Rows from block 4 of the text decoder, named by matrix and row number. Rows with one number belong to one neuron. Each number is 128 + 32 x the weight over the matrix's rms, rounded and kept within 0 to 255. All counts start at 0. Numbers have three digits each.
# fc1: MLP up (decoder.blocks.4.mlp.fc1.weight, 1024x256), inputs 148-184
# fc2: MLP down (decoder.blocks.4.mlp.fc2.weight, 256x1024, transposed), outputs 148-184
fc1.417:191125117133140126149125143123096158108127219100164086115112142160193134169083108102135147111118118091174075086
fc1.418:148186088189106089107137170142177187047188243134182105098113136134140134113020099151101138160200104115114124114
fc1.419:168067169115144172140107170092094144149187187232129132163170077123136151153081061157123115168125136136096089156
fc1.420:126112184144175110098175148090085128150136120186125122123105133108079168124152099126157157153100115145141061118
fc1.421:147108142165109171097150143159136121170133146103103161107166114100174125136152136109108163176156189137143142107
fc1.422:154106089126085130131112097108157116116109109123129118113087126100205148102054144097096155137099194083168099115
fc1.423:135120116072161137107130143142063105117092184156089101113127116146124120121114081087183119110130106127161154103
fc1.424:131151099130134118041108139146154091124090155112158143127150140142180113097118099089086182119169147136113100119
fc1.425:109170122134075110124129160138138137070084156129132129138158071163145140146139087176149160069112217114117075059
fc1.426:146147100126116112171127110138119123152100110094130141105111129090117092082151127146126169181182099184105110139
fc1.427:156105104087169157136143190150144189156082138121155157147089135153217118167117072151108102160098145160138084115
fc1.428:141095065173165133142135103139138115042124209090150120122120086106122145155119097121092115138112092109065054154
fc1.429:131127121116166133096125127140133173122127189089151083134129144152170134192115088070104130130103127103145078090
fc1.430:112127097142132104122130105140155121088148080141124151149122101105117088181131105099131181084099197170183126078
fc1.431:148133160190166067146161158117134147153124089096126139085092141130172176140067142134182128143143191118100096137
fc1.432:140155098195150082136168121187073110118099081125156093135135140116134128156129163119166194118138175113159042156
fc1.433:137113157093154105101147145144118154155108186126100141114114056129110084206154098098162147148114150172132158090
fc1.434:126131136130150137126113143144038174108124138143139122134138077121161097123082121119142080191129058097114109141
fc1.435:157166123123138143105116090125087097137147136123125134095175152133178131137032146128150144143176128083098104143
fc1.436:119097117135114145132158172142153061060068148135143155115201112103152158171058110112112100081149108142131098138
fc1.437:137094130127111127123179117119132187108103181110142086112124101125152133170101144129179062083120139135160115200
fc1.438:172126132156128128098175146125073119110144164144097132160094146138142166125136060117094118158115157139148071111
fc1.439:181099092146084111140124182120121093089136155155168152116141142089138129124084196123119180079178132133154091119
fc1.440:154120093052146133180095159133059105170124151145124140153148112120168111136115094134135088096121139099112120113
fc1.441:081146141154114130050153136115115091138121175135094160133129176140094166143104091149074145116078102151100123140
fc1.442:177135100155174000127122110128109164136168157104147153111105115125119110143042089072133120199152146139110085074
fc1.443:130085172124109154090140161137110117114109103109132140071118135107121176119125131112151112130172145104114045152
fc1.444:125172128167088149133141157128142170179102142112069089099107092169187158178123125123177169098081118120137089040
fc1.445:139191114158167163142138124088132140069126175158109150162152076156114120118080063173118161122120119127130072135
fc1.446:161137087097109146144144079105127159150077185102094082171123129069132104108082081115083156160106110104125069113
fc1.447:143128109161091093123157171087135118133119156178106117139113160107112160147086140107121129137140131101159146162
fc1.448:113167177156125153112164150108087107087136161078078146176168117146074104157119032125111142184120102117069127086
fc1.449:118161151072086201102134143090103124141132150134103169073078039082105104130089112164087109119174143108108103148
fc1.450:126113116127102093129093123168173157151122177077128152124088112096133108103131091141132207123133084096165099187
fc1.451:124149053180147186187146129113118081117118143161127159080077079150151145144113170118157165167153138170116123139
fc1.452:126175090119142075135132127169103083067178131149126149112125151133147132121127084156076150160100167114133130174
fc1.453:174127135120104142122123143181162118147118131114128109176149106128143117142114142108129061160141059087138109106
fc1.454:155108120120090093136172128082115164122124138108134144153115120153127110166133114087154107148217104146136146139
fc1.455:177153078149160124127100117136078141119099148136094155068053150144139155128103100101086120115113117165126129128
fc1.456:108212125183127120107130168092148193082030136111098143102054160082139117088092110129099172104138119082141157091
fc1.457:119150135165080126111148114134098155105052144162096159133143113113129137095103120102154079137113099160086099161
fc1.458:138166149121146140081166132134101145083155210137100139183135120051103113150129079151107143125119068115141134125
fc1.459:134166132142157090097152072096138189094133078106150166123094106120167130162168075084119092122132167123162115110
fc1.460:107097146177199172173122138103139148111099146101174160127121122203106119195082103107184108149201128101130090138
fc1.461:161140093128122080110154101112137220093143141087158171165059131123141179072154112137088154062121128113112150130
fc1.462:116179129146150184134138122124124112178068182105163149136072127155221159129164144139173145065128098094073125095
fc1.463:140213136096136063152157136121138137139144130107161140094113116054164060148124076114109147157105160165103103137
fc1.464:142160197152157092191147137115148174164174114062118112144123114123115155127052143114115129117135134160065130107
fc1.465:094155131109166127144155136146107154113120157184134116111076126056135111137115059142195128111133153132132133172
fc1.466:170108055127106187091142101138135174114047122118112111116068133132168116098102081137122147098145131119146071135
fc1.467:119117076153149113102160070122129135124152129093115163135075208153179114111081080129160105120130079106104126121
fc1.468:129146146113136076161131138152034131136153112133170126106063135068120090130137095148199111158192140103103110111
fc1.469:184157142145173096108171112076117126118112129114174179099094109085140121126156163083158148137085166090205049129
fc1.470:153118121098122096108123122128114158176064136127143061036185065175178127190101054147146148189117158122075112189
fc1.471:091166153116168126083182114185129110103144128133120186158131094163175103160143120112152132148163149092125124088
fc1.472:183129162197125164178134119166094150141134226128113131163080133114119114121100109183152117152156150084112179107
fc1.473:163134129126113108062143130167124144070081157065170138116173092084169147158166100118119146087151091109138207114
fc1.474:116133041157153129155197113092083152174123123136086116111047114107129122167085007126078165076146157135123065106
fc1.475:197102063102175109167153089070152202160103173103119138133148065111141168174128128156056125113117145149073130144
fc1.476:109097127112130167146205112100124127132149181165124119124129167087172129118063149121095112165143122076084120157
fc1.477:158084134137109147164119158169154158150073171055140114181142066094178147148118096153129136145150129100108135114
fc1.478:161139091106153104123145088125149136162085108106231147138114126096112114106121106098091131139096166121170075091
fc1.479:190094187118135177119148075054123162140062114144107096161097145145156136098150122130167124154191124128089130142
fc1.480:134152077153097096147173167120104184165122140104154123173112147163133187150080068178121198076110131122109138113
fc1.481:092104157111205058120162114113070125069131123162131157125101144117130134144115111126145196191111084099049069095
fc1.482:173135122072130070167103106140150156094134102147129121127087051107147126123093111143124107143158134193094139123
fc1.483:135139109172155140136148123116101146155050180104157123074104083184099144116114124160074168152193105173110089130
fc1.484:139106107126142146132139159079048064103139162101165191093169091069139115126145103149098114092161163089186090154
fc1.485:155134199120113164097151158137104139131113108090091133123128098124088198170121090081128161099157109138054138073
fc1.486:132148069136163089136144163128089110143131125129108208110124125134126095128133121075118163089109089109121147114
fc1.487:161149126161162114130160121103106129099131153148197155104124092179122110125104130148088148149183109135104085142
fc1.488:129148126201138105140190119149123129124142182255156139157132115127078085134135107032098119186200142152158123159
fc1.489:095190123152157085125136167139056102078108116153141159133112131105108062113126073102079132169147176155090103059
fc1.490:035137193135092156148168092146128163091134198047175108123131149132210135128042114129119141164142133153162108135
fc1.491:112133028138125129158162189140127185202133199117107100085155074131163158078062109207097152142095171149131109084
fc1.492:140175157140131151132181127215127173161165185128133078096114132138182184179139136116063153094145097133041128162
fc1.493:195083119103163135127194093137085150137098156173154136118182120135160142169144100142139196114132169101128108125
fc1.494:121140166181080103091177157108070089129158109168080095113125138131091116130108158091150157165156084129116121149
fc1.495:195205117142111124060127127153134173091108175125186098120065094135123113148099121084121137195109116120118104098
fc1.496:130107119185133110183124133180173179106142144152171132089143135096139120149050121108119167109092187140142062124
fc1.497:154072079122134136091096168188059094126106153122141196173122132090082127100066108210058135109130117107114101123
fc1.498:169154110175036153075126138161134161110165100117103138116144122154140097054133113162084162079158059136065101125
fc1.499:152107154150152084124102142129090169157122148134174145140130128113144175144125087130065161126119143145108076103
fc1.500:112126111173142111138146100055107179146095180094086157141143078148115074145146145088121166114137201118132164102
fc1.501:167165118147063140110165084166146142115136121091134095138095130172113148121119137173105141100132139134174107149
fc1.502:093177087105128116155185127088050073124124148060141122109142078104152163160086110119115151081130182201139123124
fc1.503:144180081129128062160123160160064152126138155060154165097143182104167095149130060116115149178113156148149131027
fc1.504:112180224108127077115172115137105159057098096131053070169109094159164105135154106061131127153142106070165132114
fc1.505:181128111136081070086109110111116151094152113094161154134099129081160108156093166177109175142174108062118102159
fc1.506:163137112176090190121126169120097131154133173133188201097095132094124120143118053107064123133151132099059107127
fc1.507:200110112081162127136094125170092110161145131128130112125092089130120120121097101139133104118115186113087044165
fc1.508:135124149167162119155162104078141102135129121127153133113103112060134119108170114081179157182151184125088125082
fc1.509:163134197174120117057140052128090144115139174111130110134099121107191123139097073126115178115163128105114125143
fc1.510:116132086150114105193122127129126173129076160117135072121142103114136079142139117136155173130139138199147159066
fc1.511:138184116114108106144141101090117152201114115118166208124095081068179161153121149139141121089131136074137104070
fc1.512:078162130107110131117111105124134130088121184078143146120121098124107094090084097156093148109129200120142115172
fc1.513:115139130120093153106119122034105163127136130092124140058140104071122119108176080157104131104112117117190101086
fc1.514:150177165123131096118125110102106143103082144123138115121140088155174098132068099089073131155106121120117107138
fc1.515:165136107102099113101149092158075170144071126114129092121131157087155215196157123137119110096068180111152186107
fc1.516:131140105139137110045139190104114158156096153148135161111152124098122170174143104123118143136112188094139084099
fc1.517:108180103193161055079232135106142173125127106075183165122075138069147132183088132149106124144127083134116092146
fc1.518:180104141177103068142120175111119164126133149128152122155145168120135131160157133133148170119154177151088080136
fc1.519:114132151134151055155085143127114149175100102089098133158136070119131155100130108093110129108215132118125132079
fc1.520:120151111171185146090100068140156103138120128093202146101127085114150116106104067117087088137186086091149126094
fc1.521:139124133121116090135165117124163106057125096092113116088095081130180116157146101108144150154157176095102119063
fc1.522:182128105115141106182157124106107132082118169145154140132101066055164127178077092097139145152123091097080042072
fc1.523:113131152127102104127165157152081135117076161102067136170082106056204111148095056072141113130176182151128143080
fc1.524:133176172091152154098152155089128182122030107126070108082117076159115092196103116098122105127162092125123142090
fc1.525:154133081154122107130100111140099139116146176192105118079095146136140136107192105109104145150128151149093115110
fc1.526:130171068170132128081158185113102172105107118148091151094071096078137095161112099178150154052168115118165138097
fc1.527:154148111145082160103106150145034135165134198093109156131176111123157173150091139071107136174165128151122066156
fc1.528:095191167080160090138204107161155182142107098093104148133128103082142126119134150106115096117168141138040097181
fc1.529:172107163136140117144140143147156127133125101157129084162080081158143132163128099136174100132142140118061054139
fc1.530:148130162128169069149170121108114104154154124195116147101117126105088084127133081158114101112147137172126111072
fc1.531:144181126150104087076123128081131092111102168054068095109170113167153109194142084098100100153158109208098106079
fc1.532:200151062167078127098136148073159122121095162141068141112117111048119172129109111131135132105143165150109101094
fc1.533:144097076141085140146154091104098123163111120175120136102149130110118077140152108167046135133148141117122111053
fc1.534:088129121158089096139121107134143150132086196140144095123100100104210200186091141109155125105127118110116117145
fc1.535:139158118090110098126172102136108161128114124077115095153126092109196061130155110102087166079141180121109122108
fc1.536:177144135075109071131147143145086175121074140126118110102133147129157132165097132076177162157186118099082151114
fc1.537:101158128146171140125140152162187099073098174114097132135100063112176128129160104113120176105221091160124080181
fc1.538:175174135103133074148154102120125118118056114126126108159091086124168168150170123103146167141174105159082066081
fc1.539:088194153121138085130226113088159148119098098059174173123105144156141096154117114134134138098119126183077062115
fc1.540:114153136127141146148103132110113094069133139114131187185169139108118096128126130145106122151149164134118118108
fc1.541:099145124114163194101166154168050130144043173066107077115155156132236092121159079127111097194174139125109092141
fc1.542:135183155098138097094152099069161217182170128166091181112093110110139144121083109127155129124089140130120105080
fc1.543:163098091079116109143117119177071159161098174112147133139125065098138152149080115148098193072141141166121152127
fc1.544:158156168093073159122116148112167105147135172125144144135128128148173123157089097127077142126173099131138105130
fc1.545:107176113109125140126141154162138157118169183072058153129106131132210125126115113112090130124109131178134109130
fc1.546:150156145114129126084115132159096162128126165182128211169145114141137133167097087110166118152117130184135142108
fc1.547:115170104167073168149095145094105145111123155070140118193102099083141165149077109082105183139183135097053124123
fc1.548:138175140143116100135138100085120124145179156105134118100100130132135176155102086151157171134129141157148110177
fc1.549:116105097111081136197149119085103119122105175145114140097089139142180080119121105137101134136129076154126152159
fc1.550:208140115046096076118106083120139135156118119152120099159103133121170116144147167124131102103152179146151146096
fc1.551:150102159073146108086099139154143203085093105113152147151174092118171108169109121110090188132175095137108151174
fc1.552:125138158157123124101148168135105154094092198158159143085130074063150163085067071112147147118134142098144078132
fc1.553:134168093150149135136203140133144154162146139075181131127078100093170109096059142148061141101123103173138133139
fc1.554:141118082092078169131115095062088121161164109072103160102133125148184076149101150144130141096161134146186141092
fc1.555:107136092122171115126113119067079156136103129168187143113056153112105163118169122138165175143148145170093099101
fc1.556:090099130074081138156177135169123158148073155117141079138105147192179153124145058153162088074172123173106092147
fc1.557:157123085128214094052111088126126153121122137089097139124140078107196158110130116134093147157130115095076044182
fc1.558:137112143132172137120110118118074127112121107085060139096119116179192129100146119159122203142146138116158071144
fc1.559:150153130106163065134173091126108121184085126071149127144078097090116110133158132114126125076129095133140099145
fc1.560:142186192165054124119151037130148109094099144111134133157107102124097126188082092127142107186083102155171122140
fc1.561:111141104125104175073163158152093117193145143112192121142119130169153126178121121154119166052079113179093131114
fc1.562:179177046174117116101161133095072121126111161096135094082157090104215184147146072124126144037155121142086133143
fc1.563:137179135107175072139157102101087121134122128100160171135158128150154123089160061074075180143163188015153099112
fc1.564:152137114166133100122167145133116127178118122116066140067085111189130066100094106116133175147156157076126153080
fc1.565:143142145118123110070180138101161169137126186138106127068101063128082166112078104084134157115125135108075113119
fc1.566:144140130098123131137183129103148154099122152134146133115116115082120084099131097148101102101116099144154141139
fc1.567:142099137127136127176082126159057114133126120059122152141108101149170154136100112151102121076157149142085141150
fc1.568:067181117099104109100131168110078159101120174173186141176144127124079105183110142125057169204191130109117123148
fc1.569:097181112122125064132152141109141185152083136099142128085130105089104117168079092121113150148122130166127087051
fc2.417:141127157119149162115149154151094111177130140129091123108106141160165128121141136105104171126090121092152094118
fc2.418:115153125139141129115090143125192126085129096125108183151107140145126130106154107115123151142136121164166081074
fc2.419:165125166089048113146092123176142159128114177145068165163126173168123115166137154137127171100104155078130119164
fc2.420:127164121077129199079117156113186166151117101131145131164120128135130119088130124145080149089079108129149155104
fc2.421:113094117159094126149135103113177160110166106168108103145135154096151112125152149115169059123101132113108144091
fc2.422:111088135150128131103148154182157137156142165110122111134117125091065111111113142118149063160114116147134148072
fc2.423:136075097101071129156113104115108115174200114113171069178179050066144145146149106100089120182163118131114111129
fc2.424:140151144179197117201117162133132127173163118096138104110159118125135085158070130072160103088070108102147094133
fc2.425:172116119158115150144087118138141075105125152144147089126143098111106136141145156169180108061207129173147116093
fc2.426:092097114154103124147165145147049151140125101186105071155124168143090100079135170161128155124132131057149092164
fc2.427:115130174133148106180151103095120153128159121135129127171152071145120156119092128120151098141083127162137114130
fc2.428:194114110131189096156170129072111156108106205088116100141110181141165082127125126141147156117072113153143136085
fc2.429:129120106146150088114080163117105131162139130088119100110112118102148144119154187136089166115116104167097159145
fc2.430:144138100128126177163109191155127066115173084137125187140185137157114129126112161108117095126130122181148033185
fc2.431:134153145204114162085109091078168177092096136135143101075192094128134183155159119132085111164146131134076141145
fc2.432:088106130122180112105120152126199156107097154096142163153169162116096028130118108126099124132076112168172108133
fc2.433:078099085176154138144152109050102095121121134059145149076097155168170146142109175073176142107101073189175138097
fc2.434:123129103109140128137122086184180141185189157095152110081138161070133117078103102088202123115153153109118136089
fc2.435:205115132187172103140121147118175136143137126113054121132181123153118078096162110101162151174127184136129134147
fc2.436:158131134177147084092174099139157119122139116091177158152172059165109156125151142167123165138136162133135155104
fc2.437:151098126114117133142091185145135101166123142141135169124074151121144098156091160167130115079131139102145105142
fc2.438:130163136134122161123115088112067172147139081146117161104109130131136180131112160130078121144129099109080157121
fc2.439:140104096162145102159105161130146133073104113146045097109108179116193138086143095164114158122166163146124103225
fc2.440:128145124144152104127099148069159117157096133067062105131133166127134099049148198139141128140152129180162056073
fc2.441:153154152072064164110118163125191108118145164156144120130175063170119100083111111137113044151137106107080132074
fc2.442:086141148098091154161124064078108115106169151099172110111134082127115127164077143091101162164117153143108148107
fc2.443:168118079131116133149123162118080112157110145106168128186129122117132074067116156089123157105072131159135110169
fc2.444:118083126152079121106148158112172123080147151084131114089106158124139077116160143108109088131132112117142099110
fc2.445:104178127110073155112129101116156098140116120143092127084106190138106110136168126161099153078112077112080161114
fc2.446:209081124154156054139122126100112163177154133117098130085137122120168171071144102105138177178121156171160121179
fc2.447:073154125123188106153140117115147137152167090161135109125146112140127103136173135096165104095147103115132123110
fc2.448:106140144102119138155129134089117074116086204118097123140157137158168100169132114141151093116074134145129130104
fc2.449:127143108152131096180119143154134122148162122146146173040158153175129121143130056159163137166108094113135157147
fc2.450:165108149102152139107171131161139122095119129157127119147217129108183161136122134064173105141089092186158136129
fc2.451:109166184172160165101099079139173163112151148094114161111172106138165128075104112108080132129104105149092169134
fc2.452:143110035146130184118131070100136128131149142168144045114063115115169153078162132159163128147148186170130068206
fc2.453:101161147170153213167189140096132112121113138139106157158124115105145111111075123101157158072114155120163138112
fc2.454:120130149152052128157088156148099149100114156047164118135115150149107100165157107167139146184081104118148108158
fc2.455:095111133131125128144108171132088150075109139126146122110106158175077105113143108203120107123130114080060182164
fc2.456:109184155165148149165152126175161069068123150162108153150116157119136097125131190158102082164184099060136151095
fc2.457:104125094072176114089114099091084057101125154153108066087124133156113101125119204109098085160101152127169078139
fc2.458:143190171195113115091076118105213116137139125136108186125163205086066114131179070131152093192110157099152173158
fc2.459:137165138127082146182085131155092160145103109155101162160122085108173107134157091193144147170188118149115121151
fc2.460:151144050105133091117104145118112168091095188087133079159125184076087085196127098154113161120104141187168157106
fc2.461:098156127123159126140125142115116100165112136163131148133145154115145113158167080103144117107110101156087114140
fc2.462:061156121124141168129087086145124105153136139063132118106070164131131140072166081154088107182117154116172125124
fc2.463:142093169180150145148073154197084082131171135193108082165130102177181163121150205121096104109189097095105153111
fc2.464:181116135101139115149082108127083108142126135145147079101085098165188178143153164144098081104126113123116188091
fc2.465:172174120107183098132111151230111080159136080113169127100141144147099075089092103158217180062155158165119145148
fc2.466:104097164137155137117106108116094055127126151087143090107119148138166184177107139123124113114111115207168154143
fc2.467:154163079128182184104156123080130106124115118086212122109120141112140088139134133147135126145104113135078184142
fc2.468:151108106125124159166186080109120108126127111098194181101122109133159109151080187132137154134137065123145122081
fc2.469:172120108143084118136099148141174186182127172099125112074136130112128146152124125116137135075134140106081084123
fc2.470:050129135097184141118125123163121087128152083203139133135105083130124137107129140136128147114124164150170121159
fc2.471:132119136067103143179181106146144101134118166166159127133126152124153127167134182148093128141182126068177162060
fc2.472:202118148160141078107073156063138144155106093167163174190202118151132164144141141086127155058169107152153167139
fc2.473:092127103074155108158208173071105107129135136131124146199133126098176094106096204176160147122141156146130075065
fc2.474:133184081061085155094103156132176084129184139112135120131191143147101206090102134143070162155138129106145144123
fc2.475:154098051136127192147137128104093093137134147192143153138166116165167121097135182101144052099161148012154142081
fc2.476:078175153085148154137120137113069102150128093143137137078143151117147166092126146116132124172141094101157133105
fc2.477:112101167141144121112153144080137120156167149201139180122177114132143094127150084112151130099134081184140113117
fc2.478:103127162155101118097088135137066113185188144156126061131117119116156150182138122153123179041155160131154094137
fc2.479:207133134118138112185148110066163184091125144103097133106105149126105079146198188111165130148125090080118048125
fc2.480:185145138136093136154104126115181103122143134118112187087098128109109130116159146131142181142151115108085111119
fc2.481:102140101134109192085129121132169101171103203138147103109146148105103140136163163136150063052116114173156188110
fc2.482:143195179153118159079085145107098131103135102099125129112124135141178101050141141121159116095085113106122142176
fc2.483:124077159125120168152194103108086127136148077084147153138130104136082148149128163155176133185217159125113142174
fc2.484:121132103105150146132121172126173080085176138131188155114164146130102139070140128135119169168122182158085128092
fc2.485:148148128204175137092128133081040172151186103133160095132113167150130142078138086122087188099106070120089103150
fc2.486:114107141077116080078123104137128120115095158097097070164109150107178122161168121106154138147139111104117159130
fc2.487:098140077158143137096150145101170148142117103136068115068090080118145126167125149091102111106155167180087139131
fc2.488:146099163070105212121112099138125127169086185164134115097146075089174159154078147155104157095186073145125155122
fc2.489:103146124100149124166092108084117161173153111141184152107154080118039120148145139135131075126089095154127149097
fc2.490:169147128086080158076102102158204152150149106123137157123123093152165173151094163133129113140125197145112081172
fc2.491:079108125102153151163054091093197053124160196059162141101116174101133086094139154155133118124087096065152153186
fc2.492:096113113131130120152126089095186166113135175158125104082144113121102130127117113124100119136126093162149133085
fc2.493:134127110165161126088151103090184089143158116099154197135123106138112096081117113117078123151114106096138176130
fc2.494:106075144098079101132133075064160144196136163126105148142144098070145112130083175134136078217140074154154092100
fc2.495:126091107216123134152150136098220154072161133143118105118092108137134141160105126087150144168087146138113098121
fc2.496:149106145148132149152103098139098112106132118110133082134133070137181110150140132177127150116166181197129172102
fc2.497:114161102108148183188146203130171138180113117142172096091138192096125117138156141103122134194088084103158149140
fc2.498:118139109113041148143157118184118150098155123107079183117140147142131154111094107123082189138134167088109113139
fc2.499:154125136106124088117151113115157162194159088145143165106130117139152104096109137153150145157158168098219107132
fc2.500:170140166054102161167139146166139146133161153188150157153129141120091153163175168157159123084152110082175137136
fc2.501:124101116130084125160102120124111093179160114151138096134099150086143120177083141094151128138147131162156142115
fc2.502:139160171098089142100168116188164143178126142132065188134170137115133174089114086061096157174128104138180136118
fc2.503:151058095100132173145173174115113175154166062120123098122077154178117178136108166102124109146157116140098132220
fc2.504:132097134133140142183169142118145066192162162119150151102132163122118095105127154170105115198126128161177142142
fc2.505:160077142129135149111160099174106137132146123115156146113166092109142150137132117136189136149134140148149161135
fc2.506:123200175056047147153103126157114085181143135135108117111079132175124114136049129099104113107179175121113140113
fc2.507:129083107157130089168186124064136123155156119091105179174181181135138105090105163093191094176144162141159192163
fc2.508:151087059089092130075116136079133135111058164107089118102141105152101083166116088097147087112095120125105095170
fc2.509:116170134118189166134134099105102107149136120107152101163142126077140200155117107156094124188100146196125118141
fc2.510:140074133127117074068081166116174154183076140095200115151093143169150130162148182079161163130141179133128128143
fc2.511:131074108126179105040142131103095135097113131173125168100143149078091087107179108161156151115102165151143138153
fc2.512:102104160181196119067107110151093096137139117126135079145078118098056132140176135163114065105141108092178142116
fc2.513:174118156119074127154117106195193132161135149102156137120115118158121159156108158082119178130146112111180165134
fc2.514:131127083129114047109184104102148115150103160149151169075099111155095142120118141092111112143115171164097160113
fc2.515:088138098130108118212076087129116168097117148117168106139152134147118130097142128130100138103165134090086135145
fc2.516:177104137130066201094161202114143181197107183151119114160132091024111098088146146126167174156122176111129061113
fc2.517:135139106161149168143128087193126126212152082071217168200134057152152192145098181157102138162201140169159154140
fc2.518:081103192169126157086156113143139104129091179182122127167153149117123115188111144106132129216083127079188109130
fc2.519:092159146125102130127073171048094140076158133149158121158204117153089087124110105097117098167155123078141067191
fc2.520:170120148122147091162090167091165131172160159112185177145122114128074102157146084170120153144093123124071156101
fc2.521:083111132131124127108158138100145125168139141134160138179106156158086125113131130156177120091143085138112121108
fc2.522:042129181130164090130102077120160080099126106183167128080131105164141132141150147124122154135121111134072061099
fc2.523:156137154122119122093068097080183055171096123197154203134176122153091099143199088154140115177098120149151206124
fc2.524:122156093158177076148120133122113112125153142072172130211137150131111073099153123126105122092169129202099176160
fc2.525:157109162105095167115054044168159151137173137104154124118161118188181178102163136127112186062234146136063147108
fc2.526:149166098123146154112140088111106148150116119138084116080150164076084035121175141174154099139090148098198059134
fc2.527:176126136139143142152133091145094111131148201143126144149141096077106094141134137093143132105107096100165114140
fc2.528:054151121095169111153173189141113160148161048123162118114129103156134037159082078164174134109124146136153131122
fc2.529:099129140133157182165194188161137078128149106107165151140141107107209164164092148103111099114207128195132089169
fc2.530:056158109136169149153136135134187197129152124133156088181136163128125094134184145207100173077181125075103064144
fc2.531:116162101147138124126143088110109070107150121122134143109119179177127064115113123155183078085092168156139116139
fc2.532:158152153162124153136124126115108080079150121125114120145109113164142101155150155144084116141165111132111126166
fc2.533:097095107197128190180121083135118138148143122088200160196127096151149178120088082164178116086105091140095086131
fc2.534:153155144147084172168141108212155092137155150162126159099166079169142141100146107096079119128180094082104116085
fc2.535:106112131149143113128095105131182120121144179108123111144164142166150124107146120122098137118070145130144128127
fc2.536:134108131094127150090124160147087129102125132113161153106095168101074141141151170111091065139121200176182088146
fc2.537:149124173100149095205159131140077161184137169162156118121126090115155079056090188124141170111070144146157134114
fc2.538:120130129093106140168035149160116199116130129125083070068134148098154159220150144141087095160142176133111136184
fc2.539:174050143148116135140087101154142110109149147081106077104112076082181193153100120140179138108125093099156133100
fc2.540:192107082117119098170135102183143112118121168141155063098128115120162127133124141164173135087124126091122087133
fc2.541:178093087074188171119107125133125133119150117145103147137118114112110155093110226147152134174124183116158098155
fc2.542:105109049121117147171158182174146111068157181181128156098064194134099129146114127077151133151147182152112125167
fc2.543:155117092160125112162152127191148160161125168114130149140121165169135116134148123079107145087166115121130151080
fc2.544:082134142155197108104150105157110165123144092163143160140132175154097138156128127106087097181154155133128123105
fc2.545:152175122098189059132104130120128156126151212135102054066075127143145186142094171108135220121160164122062101108
fc2.546:075119120148112174127106120136162156085150140101100107153104184125129133052132176189156104117123151090186104148
fc2.547:096064226095118092118165107144137108099132154118098161125111169159130083140093143139180109133152163142143142153
fc2.548:159130091174124198094148150114177168067173118091116177177123158114145127164098144086159088057106138140057086216
fc2.549:102120104107162097133106130095076106124084143130124124133145150114124110109148111099133125150179109140134196154
fc2.550:123153147170134172189207131104173123129122121186130096118087110173158164075136179115181116071083169135137142089
fc2.551:114119193127148175124162112051126087089148128086150160189144188113066150179159115122139081102058111106124123091
fc2.552:124156101120102138102126158119112158106165171098147123169100168158131022124120125196169107126143141078130110126
fc2.553:179135164118084132140124097108122109133152125133095098115171118123109091158172175177179134152103125194145089150
fc2.554:125127133091115127159118092156150113090134108146122109133115133177149139107137124146084104147160116125149172081
fc2.555:092132071118106073117182137131111132124098102145114150128111127123121089173090101124150103121157153191086111123
fc2.556:141107103133170128122119107133165139095126101130134123096136102065196151121167081119063104136122082142095169115
fc2.557:083128150161112161118159131144172153152086137112089119133181101189153129134088103118118125093154076121130166102
fc2.558:158159130133063128188183111143134100160128097159099129110119130140079164192120082127077069117121080100133111060
fc2.559:102154133132092168145128080115149122110065096146125153104131111089176157128095174129097097185114129086072148078
fc2.560:146175155114094108053156139165116140118084146086100131155168145189071113105135098110135121092141087165109205161
fc2.561:086119146162181135138114184080138156143102094120130097125065113159108077128110089205109138104161082084120127112
fc2.562:134138131144194092147158158099102121127169113141140099098163104163071098106157086168167121192095103075170136097
fc2.563:143144141144192174116078141121098103120135099097136141125214138148094133167217115162104118136139156173160160126
fc2.564:129159140185172118092208095154106091134111126077162127134096121111154193091115098124122155055094094126059098103
fc2.565:116074070136113115131152116163110074214136169150149113077169107155169166067176131137071189161164112107128182116
fc2.566:118153098105143123176142158094123124137123138148139096179126072147096078148164147051108135112138147114115116170
fc2.567:142106137126171128141125150184143121159183149110145108124114130108179086130153116161114079129145120103071124135
fc2.568:121149108085117132132060055131140130158115142123143076112127141103178135173133112105135054136145107124149160118
fc2.569:139106086129149138159092153137208111122117140132099128122123118098168178119103211107111128079166138125119142137